{"color_jitter": 0.1, "encoder_fused_qkv": true, "encoder_bias": "all", "encoder_expert_mlp_ratio": 2, "encoder_experts_per_token": 2, "encoder_shared_expert": false, "lr_schedule": "cosine", "final_lr_fraction": 0.05}
Rows from expert 2 of block 2 of the encoder, named by matrix and row number. Rows with one number belong to one neuron. Each number is 128 + 32 x the weight over its row's rms, rounded and kept within 0 to 255. All counts start at 0. Numbers have three digits each. After the name is the row's rms in percent of the matrix's.
# up: expert up (encoder.blocks.2.mlp.up, 8x320x160), inputs 0-79
# down: expert down (encoder.blocks.2.mlp.down, 8x160x320, transposed), outputs 0-79
up.104 092:063151108102122067181127113169142223150091105111090102148124133097118161135151134180166100137078121143062107099086106132134138118147113136098155107141126133076127171102155111170114101155122124121149068179076138113123185116188161129123143091
down.104 093:110125142091144146106144093109162108102169090175156126110104174154110131163101101109114093158142151115146136140173091146127116150155142122161114096107078142107125093053170138083157071141074126136084125055124107165088139152105076113197148173
up.105 070:076148134113125125185137072082121255137126079139118138132118121142144118121135124116140101125078110117066124145120133162131119149123141140126116121105132142104128100112126141152160101145122122107115142098156145119091113113210116109102139129
down.105 067:106099123082173100039124070117130109106128173167157116092169143126125179186123086129121114134125184117127156041081094093101130099108163110102156137091106146098146109148085120167109132133133118180099117139109138150060107181123101125123144133
up.106 075:093128142107152106198123070076086255153136055147107145125135107114151143112121134137148090128063088100076130142130127138145132128124112142121141126100139144103140089103092118157137096167111127096121124123161141114116098108202110133078141118
down.106 071:114140090093171092035160088142145101130125151152136117100137162103131178187139092110121131126111173101127149093060135130109125130122170110096133139095091158106126159145087111144138122133170100150087111136115141148068111178097109129141147122
up.107 108:116148115093102156174134148201120145136159178115130156104051126173111157128130083125114157090054106136100159149114071213150128091109115133167080156149139126092079145110164093114145103051138104114131135087094114137112066145167084121148144098
down.107 113:146211171117095128105113112158105073185168109131145135110127127166098126166153101125111145089135141169129136162127168136071150075145163118140118163180137107111109155134100131114079212156191109177205123099118080098126090166096054123121117120
up.108 112:125128131104079085172118115176066147166130121140148120158115170132149134114170134157124149124125105117085175173149146158081154131158122197100124100092147158062134185108180126158085146126157122111117102119153074111150111103135108141103102198
down.108 096:156091113104082130081139170118118145163135091142123104095121114153080145132074133153109121076156156099123096120115166101148118108209150144127142098093113151108138154111098149155101211131148151148153121092213149149124146152168146137088115168
up.109 117:081111114079122105214095122090097141193120078128126133113145165101131109042170190127127139152104116103117159133123139142139119106124158145156140143109133092110136109134180132163115066133097109068104095153106105108093124079132081171105118119
down.109 091:143132129157191134115108153174132096156154123134182099125194124119094175148152112143125071113144163179129095111144092070132106144097170163122092168182122169146118083089103120102139120087178148169124150102074095158103160150113084126164192120
up.110 122:093109075146099116126126116118065148112140100131072129155104135145097097158197138133117149129132166109136200054135083157113161127163181078171177140123099132105126127182162151144090130143105102068133099115181095084170164136141101130137089125
down.110 132:197134102145179124071138114157138103102082166134121134155177158163098114140103173089122078095130141161155133161178118110108131161170157157083120155187109184119104147092141141147147131097163158173065166106095079120119109160074085116123171112
up.111 121:109116100166176144110152105148035131222162152191120158119144146121109148106105159168112122117109130136133164143105124158141118145111124098150199145146116059131153138046045153075082098106149116131071057062109122120086099116112093146105124172
down.111 107:150131108128155141077129096125116086181119224142124102147135167143074177134140106139146087111127089106174105112146111153124120179140098127118150074137121154129111180144093111168143135125147161164168187076069093121140111148116097123084122088
up.112 119:106140137121109133177084099127125132118153116128103162164096117135041117141175134115090130084153090108099150139148085200070125100175153126157090140118147052064169187083116091183150107173133114174114086136117135087089121125129125138129134187
down.112 125:146115153156158093100110111096114102185175126159094127142128171094072164140113120182087158151108073134119128183039186138057093093119126175129140156141134112112139156113094171121054188150165131126131120117112113111065111158072183115142183192
up.113 114:107107065107130119156086055085116139108122072093144110173111054116138129144119169113086110145057119106117150132108140135124042122130088080097095113101153153107134162161124131162187083155113114120091121130073133098122157140133121151122142121
down.113 137:107090168121129160048075117106124089029163121109169097129151078116158058130184148132120151139152148109097171125151154095182130149087069093136072146139153123131153086183097165070180118140135190208183117107155145116165133115076147123134133194
up.114 115:091117139085071092133112125178107142131125123183145143195143070149080122134094111144169131078115105144108119079100148107158135136084158163136130168120129164152114142138127123101144074102071129111125067093101118142123121163118061110053165088
down.114 121:096142127122136121103172107095078106166083118111062060115142134132084123193087166140136115117125126104083186151125136116095091161115134099164156110126195115177128110158124125162146126129153066143165103116164135099110169147044183129159156160
up.115 077:067147131136154141157107100156114228157149123113115124128104137131129138086145164134130119128091133123097085136110110139118093132126129102143115088132113122133126129113167086140129102110125124136154085087148112117116116080182134151087162105
down.115 071:128078098081156091076128103092127137106113145120138136175166151123092187208094096100122074132164139080182179054111159149135142140094179119124103168087100178063138114165078155154099138138142139126089180142072122095124098165114105124090108152
up.116 103:074097054127063085170174171077165138147141116109140099111092050133103093165094124210099149132138135129160135028170136121156086085110163164075124181105127108127109125168156135108094097080073089098065089145104115132161150185138164154125150153
down.116 101:145136126171043116165165136079109112138113159129173114089096089115140130102094143143123185134157149170152195077124121133153088075148119128068089133149086107128154099129123160117139137087110130155113087125163107160165144144152158147144071138
up.117 110:107133082119127059162096118159179130115098147114084108166127146121145154150102131130193113119096121141071154138070184188124092136153142112121138059126183106154070105160121127116122056114143093135157120094129107187185119128106108125138139119
down.117 111:131173155124120055083160119138180109136125209137122083172121118140242130132140139126158162080092133093049129130061143151106152130118091134116094106131108134151102083119130090140151107079154128097147110107155147116158186140129170146130076096
up.118 129:132132148128107096117156092151167133132104113077111152163168095097128161161092119113137165057116153083048136148146113148078123121098087135194121144127157113133091112173114152135121156055112034094065090093110122124173118140122123151137111177
down.118 128:118089089163100123144188180072178133120099135104131135101166098121112115101082078123128097107122100152192117099042205133145158124103133182068080108072113201089160147141102110102137134141191173149135142128122119161111124111156116145132092149
up.119 104:067126162155124185198155148124115127098155065146117164158064139128122111137098117136107154157141125087163170136122158133122124149095176147138103106145098175097139148135097072171120076155178196157183136156113212107096142145186182056160127122
down.119 132:130106123079066123206126133135094127152138088128107137177085095159175156109169092120143137149142085153115130135104154184181146102159190121102131154101147157107132149176157124125149146115117155069155134117113122080111068059173161130134095076
up.120 073:098121122137151119164151077085097255147109086145122142110116135134134132114126134130147095125052087102086115149126126169154113136134123156107132113098114154115146079099118132174156110147135106127118135117144135116091094108221105146088122128
down.120 077:089133132087136129046175098104136106122110139205113108096141131114098176160141108109114104139101196109094149054087127130108127110118168092130169139107103151123079118128107138184114122141145098129078090120110150170065117181119089120134161130
up.121 095:057170114114145141147146068099093204124097148119098184128122125143157121109124123095152100110129154141094083142128161140138112125121185087134086114148136081137131103088148119156165110132157081110066136138146074137139108128179117141135119108
down.121 106:106141141107167129144123048097161107081150101150134111155195132134119127203154100125072088123089165122072123091090143107107096128127130108128122135036144185075133119134074123150127125119123178163152114126123137092085108150102146148112149148
up.122 077:091156100120108100152115083146161245126093089090123121144119124120138134137180149124162142104063082117069154107143158180125126120134130087107160112116134155104112117119126119177140075150143131094157150090146168143079109109209136120094113110
down.122 089:069103152085152131085125115101064127147121119197140090070041144118104151165144090134128090115094210116164088047107116106160167118138163095129147128096107137114118093116130152161106128162098154148148134160123141164104109173115070117152117173
up.123 098:090121125068110174196141150113118191120179066141148113101164137162091105115136149092099156116099120141168159130085109096118140080069145150171116186105111155140102137177154124097128105124121101119070136120151158064094090125170094121119112119
down.123 106:134098141139143084071150024071134111139145189208106092165124106081166154155084143161148131145101142104085109091106126102130106116167194115053139129140133144128132136062070124215105135094154114141125123154117083158147089133070111158117179154
up.124 109:066158122109132149213108105139087216134138098138125146133108170127127111080162175159109124140112124094116158135130092121124151096135123117162136132122132124097129139106133093144127075156121154150150082107189155120073135105186138091122143126
down.124 078:193114143111115100077097106170113124103133159107143060085131118133142183085154151129146129166175131142114127184098126133110130125144093176084090129126160066167132110127109109103096124139142175113142109116116061149053099124110139143154127166
up.125 084:012155112074144127177122097121104254127122131132075121140154144145141142113183126146112106179109157100092147126093134173109108167087093124130120093125116104091137124156130107136142075129135129106119085145142134122108125132189092108129114127
down.125 066:097078174158137127050137067127218112087188175106187154146133139105104182153078102121115097097145137115120065074141096059140173130080184176128132145119130151107113104145073124153108123076081149129123095104106118141108138139126108092068154105
up.126 078:088138128146123132147167075094091255124095106142142154125091147160136107143152117137144115133075106109071127139129153179155095161122108145110119123106124151125144096099123123154146105145150117129114135109162132109061086109233099140108112151
down.126 090:065108139080119132085154099098134117104097152210121079091141133102120163160143107120116108110077202117095117067092132097127132111118158105149193155099101149128107106141121143138106130133131101103092105142116158205061136164110089121145158142
up.127 118:118141125126104065151115117112107137117106070132151100185131111126120080164145130178230108140114102173049128125133087112137122143109140158137151120098121106174076182115151141140160139097120113146119117099146181126143144126123161127128085174
down.127 129:128141138136045104134090131101152121146087114086128120124110090119129132178127110086141132078168102155100082178125101071119086080145109158118174183114148176165149144170047157031089197158170140120165170073156132163141170131124086119118083182
up.128 107:105175143114034119154143133133073131177133108139187118139104116095124067082167163146091164125139158108113143122176202118105080166148173151122108159141161124115090200121139123153151120125149140090131135140097093089120055134127119132134089174
down.128 112:152108123128146143119107142111141078169158120086112105068135129146089175098135152102079126119077151131176136101146160159121074160206153136152178092086134166141129127084159199078134188141117149186124125066117115130150121139118168109087123177
up.129 138:105117123081079124142118122104189134054132081095139175173120179164180112139131141064130166105154113129104111129112183145092129080125132101147061140120182157127096088171133119136167101191132145099080150170141102125124144169138127119136139093
down.129 137:142104106142147148092120153153158065150160220149145139141165208194138181107131124153190086130110120111159154140091116160123156135133149109106134151132139137132126158115085103159108141140129119157129221134145083198157120119091082105149145157
up.130 107:052132093071088059162128147088132161105107134120157102145099136057084121112119111123155119077150116119118128122117121102146143109117141148160108169072164132109199109082159109155125080099140125123098035149079187185143111139136085202117171124
down.130 094:148068144169152144106117089181128152100104112123066090093114163137137114164175117113129081156152089112139151187146124134144121119130120184137161144156078158131153162115115125120106139186212176209129124127129113133099127201071058114169120078
up.131 135:133155149049077057155144138166140132124136109117153116147134159081120125121148168134126115156129182107109127100065069079128164105126132156163142134136128130123130091161204109166109083115161126101161069117097103071138145139104135126099103098
down.131 141:150107039115142173124131152118104108125111156109188137101185110099142126141089139060114099143115171156151134094125148108139142180113109142134093148152100169164106155136112107172145130108138158137128164091108097101099170095112079119178065102
up.132 111:110130108158112130177141153114094159110140146098070182090096085100176103089101128138177209182164145122098152116175119202131151123076085137138127128155110104114108095194147143114103094121141133127079123097119101146096155135196112089157070076
down.132 094:151108101144081096192113094081074122166167118092119130121067120100073134154161131148126124190130105122143142097145138106160120154131171149116156134064095104075130147215145168108122148068080144118114124095080118130135090063127128125145140168
up.133 075:085129136111147123183137076080077255137127084127109158135129094128151119108102123115148089115091115104074119139131135163141106145118122124119129119123141135119142089093118127165134125144135114103112123098172108108087113118204100113099120134
down.133 075:120120111107182091074129085141165117096148151165126115091167166108115188204145097105103123121103174122096147085041140111102118124119162134121144143077097160094123127146060120151133129116145135175084110135099160144088103178112113141109132124
up.134 136:121100158060107151157105105137134155112144073089123103203153167150125129095167160101163112112074115078096152114155176149120156094114120153187092140087105147095119117131136130161135150197103130091121162172113136089074172132150156134084118068
down.134 162:102146117171116106117105150086146135126139154167116112075111084126143140145075096126097114118123175182146104047082098105148119147211193104080145117135108107135187109106141127055131082058110099173111095086140111117151132170102113152124132107
up.135 070:027141107084108128145153081140103255148126085103130136141112112119127108109140152142121118123098091135092133131138123128145157134143130130146140139133134142104127159100133093125133117151112124096096107108148142098109130132192097121090138122
down.135 059:106123131110165121050129093097174136109190164165156117118170159125116199186145068121100085141153177132145159062050117131075145094147137101096066122124098136066153098163089134115122096117117095164131140127067090105114094183142103127112107143
up.136 130:099134121115156091180083134118117139168109039134141115139141124088128118152116132150160073181109116151121131129137103053077125146107182115131135144118123106112138142111069116118081129141100196133095105150138178131106143141122153132155136181
down.136 120:154106119128123145141121125137128101141117133137175159141112136118135170107119131115082092114101119155152100168064157081110094109133160149126119163137162163091151124138088140176149147128175146074160110122168109133151101102078048119107142107
up.137 094:059109126098133153171122128150036233128091105136097110131135154163169099111173114151141145149106064104147165129079108138122099125112140141134142125104128124103097123121154042118113071110151157094123117159173207161109106087230143119133116118
down.137 080:118076154162113087096088095061174143150161137079144114077113064071110152150093094087120143064137169110102086104132127076147168144113141114148156177110110117137157040129102155143103143099117137129127058084145161153198149100095097113139150102
up.138 119:112098140074057121151082146093205131083148085098133151146089134105189119152086114113162199116145067154134126134132159143101119073116104159123093118129135154138165064135149108179145119155140131103162106152085131161118132174125143140138138066
down.138 123:178100128184133137077103149161121123104092136088124108153161159201132085154136131097182096092186090087163107140190142131130108115105132147086136123114110145125121132124093134166136182172169139157134226180180070160159126091161124129138127111
up.139 081:054145098110114105130164072107126235095100145108113136133139113159114136163142149118153112067114166121079138130112134140123143141140188139138152121137159148102110077131134136149184104121110113107117122102136135130149136130185115156124144130
down.139 092:102110115084172148059097063120121113089164093140142120146142176125171139194129133145050082183084160093146160081104138124106100101139175103114129160087118106096136116103084159160100125138076139141107122161135131137072130205111136101146145176
up.140 070:065139112114122127140130109089087255143123122128114138135117099131168152102088142129149115137081086118089114138141124135166098138103122140110107131101118132111134094118095133144129105143109109091115140120149133133115123121202109114115120128
down.140 064:079124135078155106061128074123157113135166131194123147102156124122095209187165112097119121131122189101072155096070136143075094114158145072105143136105112180085115126135070126160120128108119115134135115127095119099084102164115090131108139143
up.141 103:069173098119160084164110135118120193155111108121105090126109159113119140165157097173117136139075069134161131141095123112103131127151099166129133080098116111092170107143126037130109006148090107165162118124165164103112095101160107181126123104
down.141 077:087072145192099179107064035126096103127192139108089130121070108122135133083147131124109095182147142095126090110156096153189151117147098121162159128102112138156140099121112179093139169134176107147147122116141084093128147136015084104130169104
up.142 107:110124075112055136142111140135126151157143149161172149094129146121177052095077149139153151159157107131160169122165142144058158133137111118139114125148146132152106101171060147162093114146130110119129118099144104176157148127114117062126157155
down.142 106:169127089110116119045130120120187158180102168142110152124075106141146173146108097169125142110164173071158135122174123109108203125146143186139079110158121091134110072125171165163149110127068102099012127129098086148160216153095134129112127162
up.143 109:113153131124095173151087121112143151105154105198191095071203169178156088060172178084133119098131067108169135129076139112088134112121105146108192184152151084181083132085177116103140139174116129142145126135170146114114159134119082079071098131
down.143 120:214100079148150128098130124106160138154072125114154138099142148161044177129103112099117110091130091168107152162093119161144149152081131161183125158113201078125129119117159127089134133112055072129114162137117102049119172120121148143097096165
up.144 088:045120130102057123203093140108122246116127088125115086121111132129116125093120121144130137128102113073133172099104121152145118072132117170144176135083157139132109129158172107130115043145129109099132130126121133117123083123176118147110127078
down.144 075:127108148105181079034127110108205070128140159127127173109167135156069156089109108122085134150188094094150088074096107079125145114147160110131102146130132130113152173178075148146136082119109133148095077128135122097130116108095120127125158142
up.145 115:091165121103154130137124066180046138143159100160131202178078109114143114106121076141134089140062091129094160116098122153084156089115122101115117069150064111100071130137115103154157092162124166121123056105174147120126182117174079116044137090
down.145 110:145070100082156084119115077138113136114125067115091061124133141110139152117157165142121147155111123105090206184123116168146114147122157099153143124144164109146097106159172118133146076132132095162124111170185149087075108131084133129209148132
up.146 118:091146077129153140139138141132122151154141106124138157153155079136149135128138117118159089092067134162140153144178076127136077070102117065075097185072169130126139139101129161106181036167115115107139126153108079160187107158140089077109210090
down.146 112:125100125120082165070105125069141164131110082103094134118121069133102132168079162101120123169151135128142131154176107045179089110084125118160139160116152108152145092140119165091133142118100078161103085122158139081145194228115134127119132142
up.147 120:122108074118132115103113064116137143134077116114107193126136102074169077100117123168117193100135110132138124082146100153122082102068106080127121096141143110149112155163104060140181082157180128177082100126148156162167169138136149105078105160
down.147 122:152116103115116079095121104102197126109134086161152109121154124143134153091079135132138088143115109203138206092131116107178122076171122103099130166133136168164138078066145179055092134127114140134088170086131071129152152110069161131102196172
up.148 114:104128056067072108152174140112134142152092122077135054131131075147082139165117140146116068144102112096113162087130121104224140130117067170092172176094129148088085156143094143121120124138100126143110151072163142099168141142154093133117102155
down.148 116:101102136116129110058200173108163097104133113133129143110178080147142099099134113148124109130145120070107131123134155149138161161135021151068141122095110125152108124161110143093185138108098160146105150147177081084142190149176107159131100164
up.149 081:080127102096105101157151101133142227077130120137111101141118149145097149167157132145167125097096131087090151104125141139124123145157167140132208116122130154112083116155149111152156043127092131125146106086114200150103130125183133146090161129
down.149 095:071124109066138159058132090099097103123144081145129125101096149140135120146109123128092105171086160078186124088123132106109169098132184110103160125131114118108140146114132154140068127179090100137056149165116121136090136162110124106152158178
up.150 077:092142119108104109156151029085114245093111117160136160102093138157143099135165128151162116086110109126059106159093131160125129148158148141097159117110132145103112110102114137190172109165116132122131124107168143098104101097198130154081129141
down.150 084:076126112090167118069142077080107099096132134164103094122107154111142155178105144132104112155064201093154138039092142103141105110117214088107158145071107161107151115146122144167106137139113086129098087144117131152071134207112134117154152144
up.151 116:125069053085142139160123153096077150153119079080128105103150109145104167146163190176124131203098103081129130141112165133147122119075108191058163144047146158066145157176143121105109139108104145125099102132158113103149168121155120117138128133
down.151 097:113121126151126134107116156119108092229084126107172120137149130136129156142124127131115069177137114133108119102187134091106102137166045095129143137104109092104125155126119141034132187136087152120080117130116120091115150179162086129108087157
up.152 103:110105114189146146157145107112081134104149108121172107181139118133101092132159119128161154153095097112151120131172060124110074053088157118146146130114125102140143155090165145183122090175139154150129097158123091124075095101126176113156124133
down.152 108:119096117128137166056106121107101092112190098107166127167096117177165125141122144133156106148087192165156118106143093125179142119097166088066130158122174085179175115161120197087115092182144103128136137102132103121086162182148123084123172202
up.153 076:046143148099112157175122086126102243145167100102120118148140107152108096117161176108109129117092137097075124158169124131154099165083150142163116144101137126135118143150153126152144132104128129107107096085118130084098111146188114121109132126
down.153 074:128098120128147090067107072116151129102166177197167106167173163169090199194110090118123077097137181136120151050107113089106168097112162104096097129108100127066128089151080104159118128125133127154105168143078121100100125174114102192106108146
up.154 102:080121145119122091207137147155141135148179164147131097110113151146148139088155157157115122109099133175104130134126150154154130133146084112169238144156112100132161162127142094078117085091134076153146105106059128134120160103123130124116091081
down.154 105:174132125156104088167162106085106105147146158175142046085140114112103147152111138145101113106154139167105136134081178119186122147137089096092149183113142118167145123128083126068148203082132094091201157095137158135092126133112116147124120089
up.155 118:087134156065145102184087101126109173112136068165099115112131211151111144163170145168111103150096123130127093144088142144113170102160172115161148092140118197103135078123149096142092087119124180110163123167131142108133075115109152138116151116
down.155 111:087120128140130153077107072085129069160171158118151099138129072135134180134111100125115088162147138098159143114118129130149075152149138127110074147119170107128118118076059146098149155133127114092118163096137125103135090162079136109149120161
up.156 120:100121143091093158153178065172141154109121103118151140098115076112191109051093074096156152123088096132113100176087072177157140094116161104104132102160110152120105124140110096129148131165120102114095129117173137152047165079238136125116122118
down.156 102:199094000134142058145127071122145118170087131129180127152100132130123137182138128089148126102118112145144149143153128117101117155134204109131112176130147096161188117163126155182151141040098112132171125134103026120131140109036124139144155118
up.157 074:081124121121129114145175077091116255109110100160140145119102148146112124148133128137154120106091119091076139144121124164145106153132143145120150105096118167106154092122130131163155100129136108133107104103137154109098106114231116159097135126
down.157 084:086097108071152134026160083100121114104105109190123089101151155131110162153136123113097114141073197097117141064101123108096131098101170088138183137090121125126092126123120157157098127170131101127076111165117150182057138176111105113143160154
up.158 078:067151115116115097165136088112113255139081076119118119153142090119123100125175163164111138157100131140041166117098138124123104154121120140124148119109162128117094158162120134155151102118131154069125108110169183117121092109193115099113100102
down.158 081:094040100128146130043129085120160111089170154142142067127112133141120208160092061098140139095074195111145123068151124087180184062085203127103130114086099137106184086125116088165110114152093111104131102126131145145077138156120082124157104086
up.159 120:116120143119164150178238124145164119124148150109159145142106125136107047070115114095116139158117151143170129130057130166163160130091153115167092172152115080126092144171136146184170125097160117130104094139098107110047113105127108147128136113
down.159 133:092093098134129177182087162094118084112127110136131118074129108093125176161136119129053109156146125079160118125108132108129088124152166160177161096136128082140127117098090123109129170137106162196111078161149106152129159139121181109138070184
up.160 112:145124066120101091167113133087173148123101089135009100151112111074176188121124146120179161114159134105089178085156086127146136125164120181099115149068120111122133146125143128111148079166101127099064173117165126156163168137149126115114160195
down.160 111:130110101110097110091147127104193129107066175159089132134206118132099134146118145140090109136161114091071164155189132087124097174123113122096092206135130123127099165146054104116162140087133134072110141134147117098167201140101175123099118153
up.161 088:072114123085129157216145137099056211139163054149105117134130142155115129139158159120121146130087113137156124134129107120127093116053176133157134164112137150120126119149134136113119113128103151112083135153155152119101113130183105128118139155
down.161 092:142116104116143072059138026098166122117138168179086062137135123076163191141089102135164165111081145083078136104070144143109129080165164109071154096137141146114072144102096110188105142115154113148152102137106076160137089160084130186117146126
up.162 095:115117153176092137129107140159131201076110138108101079148111146110130125151139087183097140092144163079166131096125142119123142140103143167159145137157085175117163103130112103144072086099174139131139133149139180125162121158211185097150097122
down.162 123:127174068076147156078128080085098105126100067124118131080137130152145120147103134109095112136076114079151120172109160105105168129125131175145134138128128129156074138095152143120096177166114151122092151130130141168100126109076081108117157173
up.163 111:131142077098121089148142121185165134106104142095111104146125139108118116126133109142147134140096130118131138120075104157135165108132117174120080136178063121089105189122174168175059144158191136133108118164139108108142097112132096167128127096
down.163 115:146153137133126144082111171118165089114164153109137175129074100080127090115110152100094159163163151169114061092168143167166161120072143148139112191136130090149122169123106139203091154094178199134153181133131108128117159116094162129137129090
up.164 080:069096116090147118157148090111091252116161077133129114161133114133130149134113142140136124142080133110109126123139105119155088120092190147134127152114121150110144119122143112118130119126131144090086093107151132132094115147214091147106133115
down.164 085:109074122061163096067123067085161128139110130194103092098149159116125182142138090091122131096073181115083135095088149125118147102158160073117136093109095132137107126142080120161118123120149116127106091131096120164091100158100069168122137152
up.165 080:056117123108165094152127079092130254134067107116131123142137149095143127123128149123141082132038032122089105137114143099142117127110125143107154111102151141116140101145124090176148110159090119100140143171150191143131117106213124140090127082
down.165 085:096160144087142148070178083103127114122210138190158121080145101114128174136153049095108150139115244084108180046106088134124142139125161074142080115129113138125099134112118108149147108108135090122108081070130122120073104163125104107157109126
up.166 074:096118112108132098168150062082090255140100079138084162128117124107157124126129151136134094147056096111071117136129135144166107128137099144099139120078127143090154084113104114168145085173119141126128139149155139112101090107216087157099133123
down.166 082:072153117106142124067163111136164072094144129163117098124126112116112167167127112081118122129083192114092144068091113142119131111123191067127138135125081167114119131118134124168129150146137084134070097103119154145057144199114096124118150130
up.167 085:093122102123155096144120077112112244112043102109153135147135143133167079127144141130120106137045080107107145138153128134174108143104126127111142117100129164113163117110136128190127118138152143079150134126167132105091100098213123142097132109
down.167 095:080148159100127148090178109114113110113143126219122113065111126109121161165144043112111152085094219107133140075084150142139138100109178077138115139140089149120100098095123106149132132113129119134084103098126162200053102177142073123141135128
up.168 077:101136092127147112163102078160126255132125093107106113129158128109150150113177153153126140156027108125077141128115094133120120114129135121113152130149115141089112130100145099159137097129159167096110117108143149141062112105194120121106121108
down.168 075:095103131113167114064135116072137100135119123162122107102116130154136173212125071081157105106130183090133125075144118129147163091157157091112100142097120162112117093107081143157123102181100127134129152106118126173112109180116041103133120140
up.169 086:038161100096102140169137090113087255125117102098091173101086134129156128142120136134150136127088105128103114167123064148155129106131177108121128112130131123131127161089122102132134074134113112126092090109154125110102119107183085117113191114
down.169 066:147098128101199105069102121149128145132146181126164132127195130118107168181105097067097115119152136039157134095135110126099124134111140149125134131112137125113116117132117116189158150135105138154067143124140161069097153127096121129107100113
up.170 103:094138112168094130203126146134109137153119123083163074149111149105078084168115121085166134079130046131142168193155105100148100107182132140112255152069139072110172135079120099121151103136108099160187080091124162121082116139133090121111105145
down.170 096:177104124114118092112144134065141100156145150131152094183116121118107135121167103145183086122146054142131138192123092166132117118167165169062157154072167123128202152133144160154154124112106101190124117136144104086136135114127113125122154085
up.171 078:070117143116150151177108096160087236148139072136141124177127148105139178121112146134138143162097102112094127150084084119120138124120160142169145117116125113116083090090154116129120077123114137072117084115158150151120097113183110133114118137
down.171 076:119072080070111087104113052073170105169145139145134152148140105106114126159095097114110184126108178133105150059145142105119154099135125106095110137097119141063127122180069142164126105149097120125129107129093086063112100156088108141109103147
up.172 085:027120075092065104153133145106110250145068093098094105150079132104126160101127149147152117174094101115096153099140143151153143129113122121151187145085134129121115139127132102140151067141127146125116096123101165145125118129168112134105100106
down.172 072:132124104188135153055090086116227092091124109125159125103128177077085171131085114103060149167155117153174148126059081124105131080157170090100119142142093139124130088112110120067104101127106083120131107090189123073154135156138130106149126108
up.173 071:038133085107121148133133099112118255159098122136116135108133128121165159090123128112140116139063119116080159143090108140143144112137113113091162090103118132109136084142126119131151103154136104065136135119173109134120131105206098117113106116
down.173 060:089110166126125117123120083136137075125172133173122126129146157146115193177120117074093096112143163077061112085145082112128138117152144098156163144106114192078112125094068115136135078135147151172143124133160154124064102120124048082123138159
up.174 112:081164051070135119112122062139135140119097102133118196113088137080207099157118166186149125184106082109122140088119122121146139129156161065106110048195116134142123119133140066153168079148120115154112122149116141162180150147088106112060147107
down.174 113:160139085150127086112123095120164153093135104121132055100103089095163139134180105140135112122062187140118198145157156147155105086174140077100062079135134138117141106169169108145192116128094108166124127143156092161188166146129140136115127199
up.175 112:111080068116144092167116097152176176155097119097151072181115157127158154145105146164159136147068060136064158134113151100093123092090090199088140129110143138109155101162123131166127105136121154090175124125165114163100210112133106126104150047
down.175 128:155092140127135066068110143127141115108157145056139079155184132133184146107120130163171077138097105083106103128159142069128143123136145137106145121087115130121157077149145112117106164097124108144112169152154154131220177132123116154106129102
up.176 074:093139078095143102158148034072095245095079144158100149111115161150126131140178163126132093078094142128073122139105162117119133166138145139100160127093140124091143102112116145174161091149122117108121131157146123102151131118179110165108142144
down.176 093:080158135092141147078151061111123084068152125172147087156126122132157141209118099133105092148072172121134131077103138122130063102117214060113145117119126145118153119088133136147106148150100116135107130107142124148072101191102127113142167125
up.177 070:095115084066171101169126050097082255162115119137117132120146140143151111108177170155137150151091078132076150122106127143142106155119135126122123138117144137116113164144137114147172113123144153108112111166129145086136089109177140147079143114
down.177 076:105144098102148105085164060064168089122135164203151083148149093128105160175122035148139097129116198121129157058147134098162143098119175056097121131106148137135163128099121098142125089155084101105098123079113082112101131191120102142136135122
up.178 075:082115088052115088161109069141118255119098132133088130158135095143160149130114114149160125124072106121065151115079125130160159131119147151133091147131125156095118118123134117135139099144130157109084112132126174104114137113199137121102117125
down.178 078:097105127109169115062125068124181106115164142149169095078163130114149166161158065115122133170113147134148146089145142122101097117198153080077119160134118147091175101128095144136134096146095092134127140131107075156088118166144096095137118154
up.179 089:035130103080103122179152137113095224130127124121089148137110187156090160120164173114144147139109115127135140115148110132136131145072153083134148133110166162113133179117116122137118099142118136089093135141075117160101131147147113117092179131
down.179 085:145149140140138132039103031164182145116095153170158099150120143092103160171064109144094101115109114103128116085086148134119145116137107084109193141198142138115081118095123134117082157132093089105127159087148091073170122129110138156102090154
up.180 113:123129081165172096151113139123096149147103098151089079175103171029165139149159158152126109133099098090159125089135079126138145121115102165120162130141126091113128145066129079141108116156152153091151150154119110162102173154132160116090143140
down.180 107:162087126168139125061118126077137099123106143122152091079151121128136114147085136135129114122148134149140138158203116079157110198086126176091147167142204144184141104121150117137185142138100149160188183179138114169112148130066131129187127147
up.181 088:052123096106138132179146141100137233097160130113121121105117134153104126143142130129090122115103172128168137093067139110110135140124133171141123178119118145094113113185117120117156110097113157129096141153131148116101111122206142146129110155
down.181 090:164118107101191122029126046101141138096141141165108130132138122127160183198083103151156106154069124086100121093102081139116112080121199097090158126120126151141099153104086142177051148140138110143068153130098108159097113161112093093132158142
up.182 092:060116131091127114156142112078051198144093097093131147154129092129138109118119144116177089125092105107119106122173147137158072145074158132117116147112149117136158127108142120173131136152099111095094112166123109137073119142200104139118130136
down.182 106:124134115102172106079133061165187129091144117197092101130152143109129203199149058106125134099079194103060119102035147136077141128111147112134159111132107149083095114124106075158114122087135137133127111127141147112118134161113137169144124091
up.183 091:061198125078129129186122068155125223141119117119107153131101116099153116133207108123149132135085155135090125149093106142082157114125147115098067135160098100098130146097148099168156040157139118090119132142138116126101112100200087129143123115
down.183 080:118084131129157122058145119129167111103147167112204130139117143152131169178061092103148075113128126131144100077135128088125106124143134123077140132068132162100154090163083132133148161105096158156126129154103141144091136137127090097078150147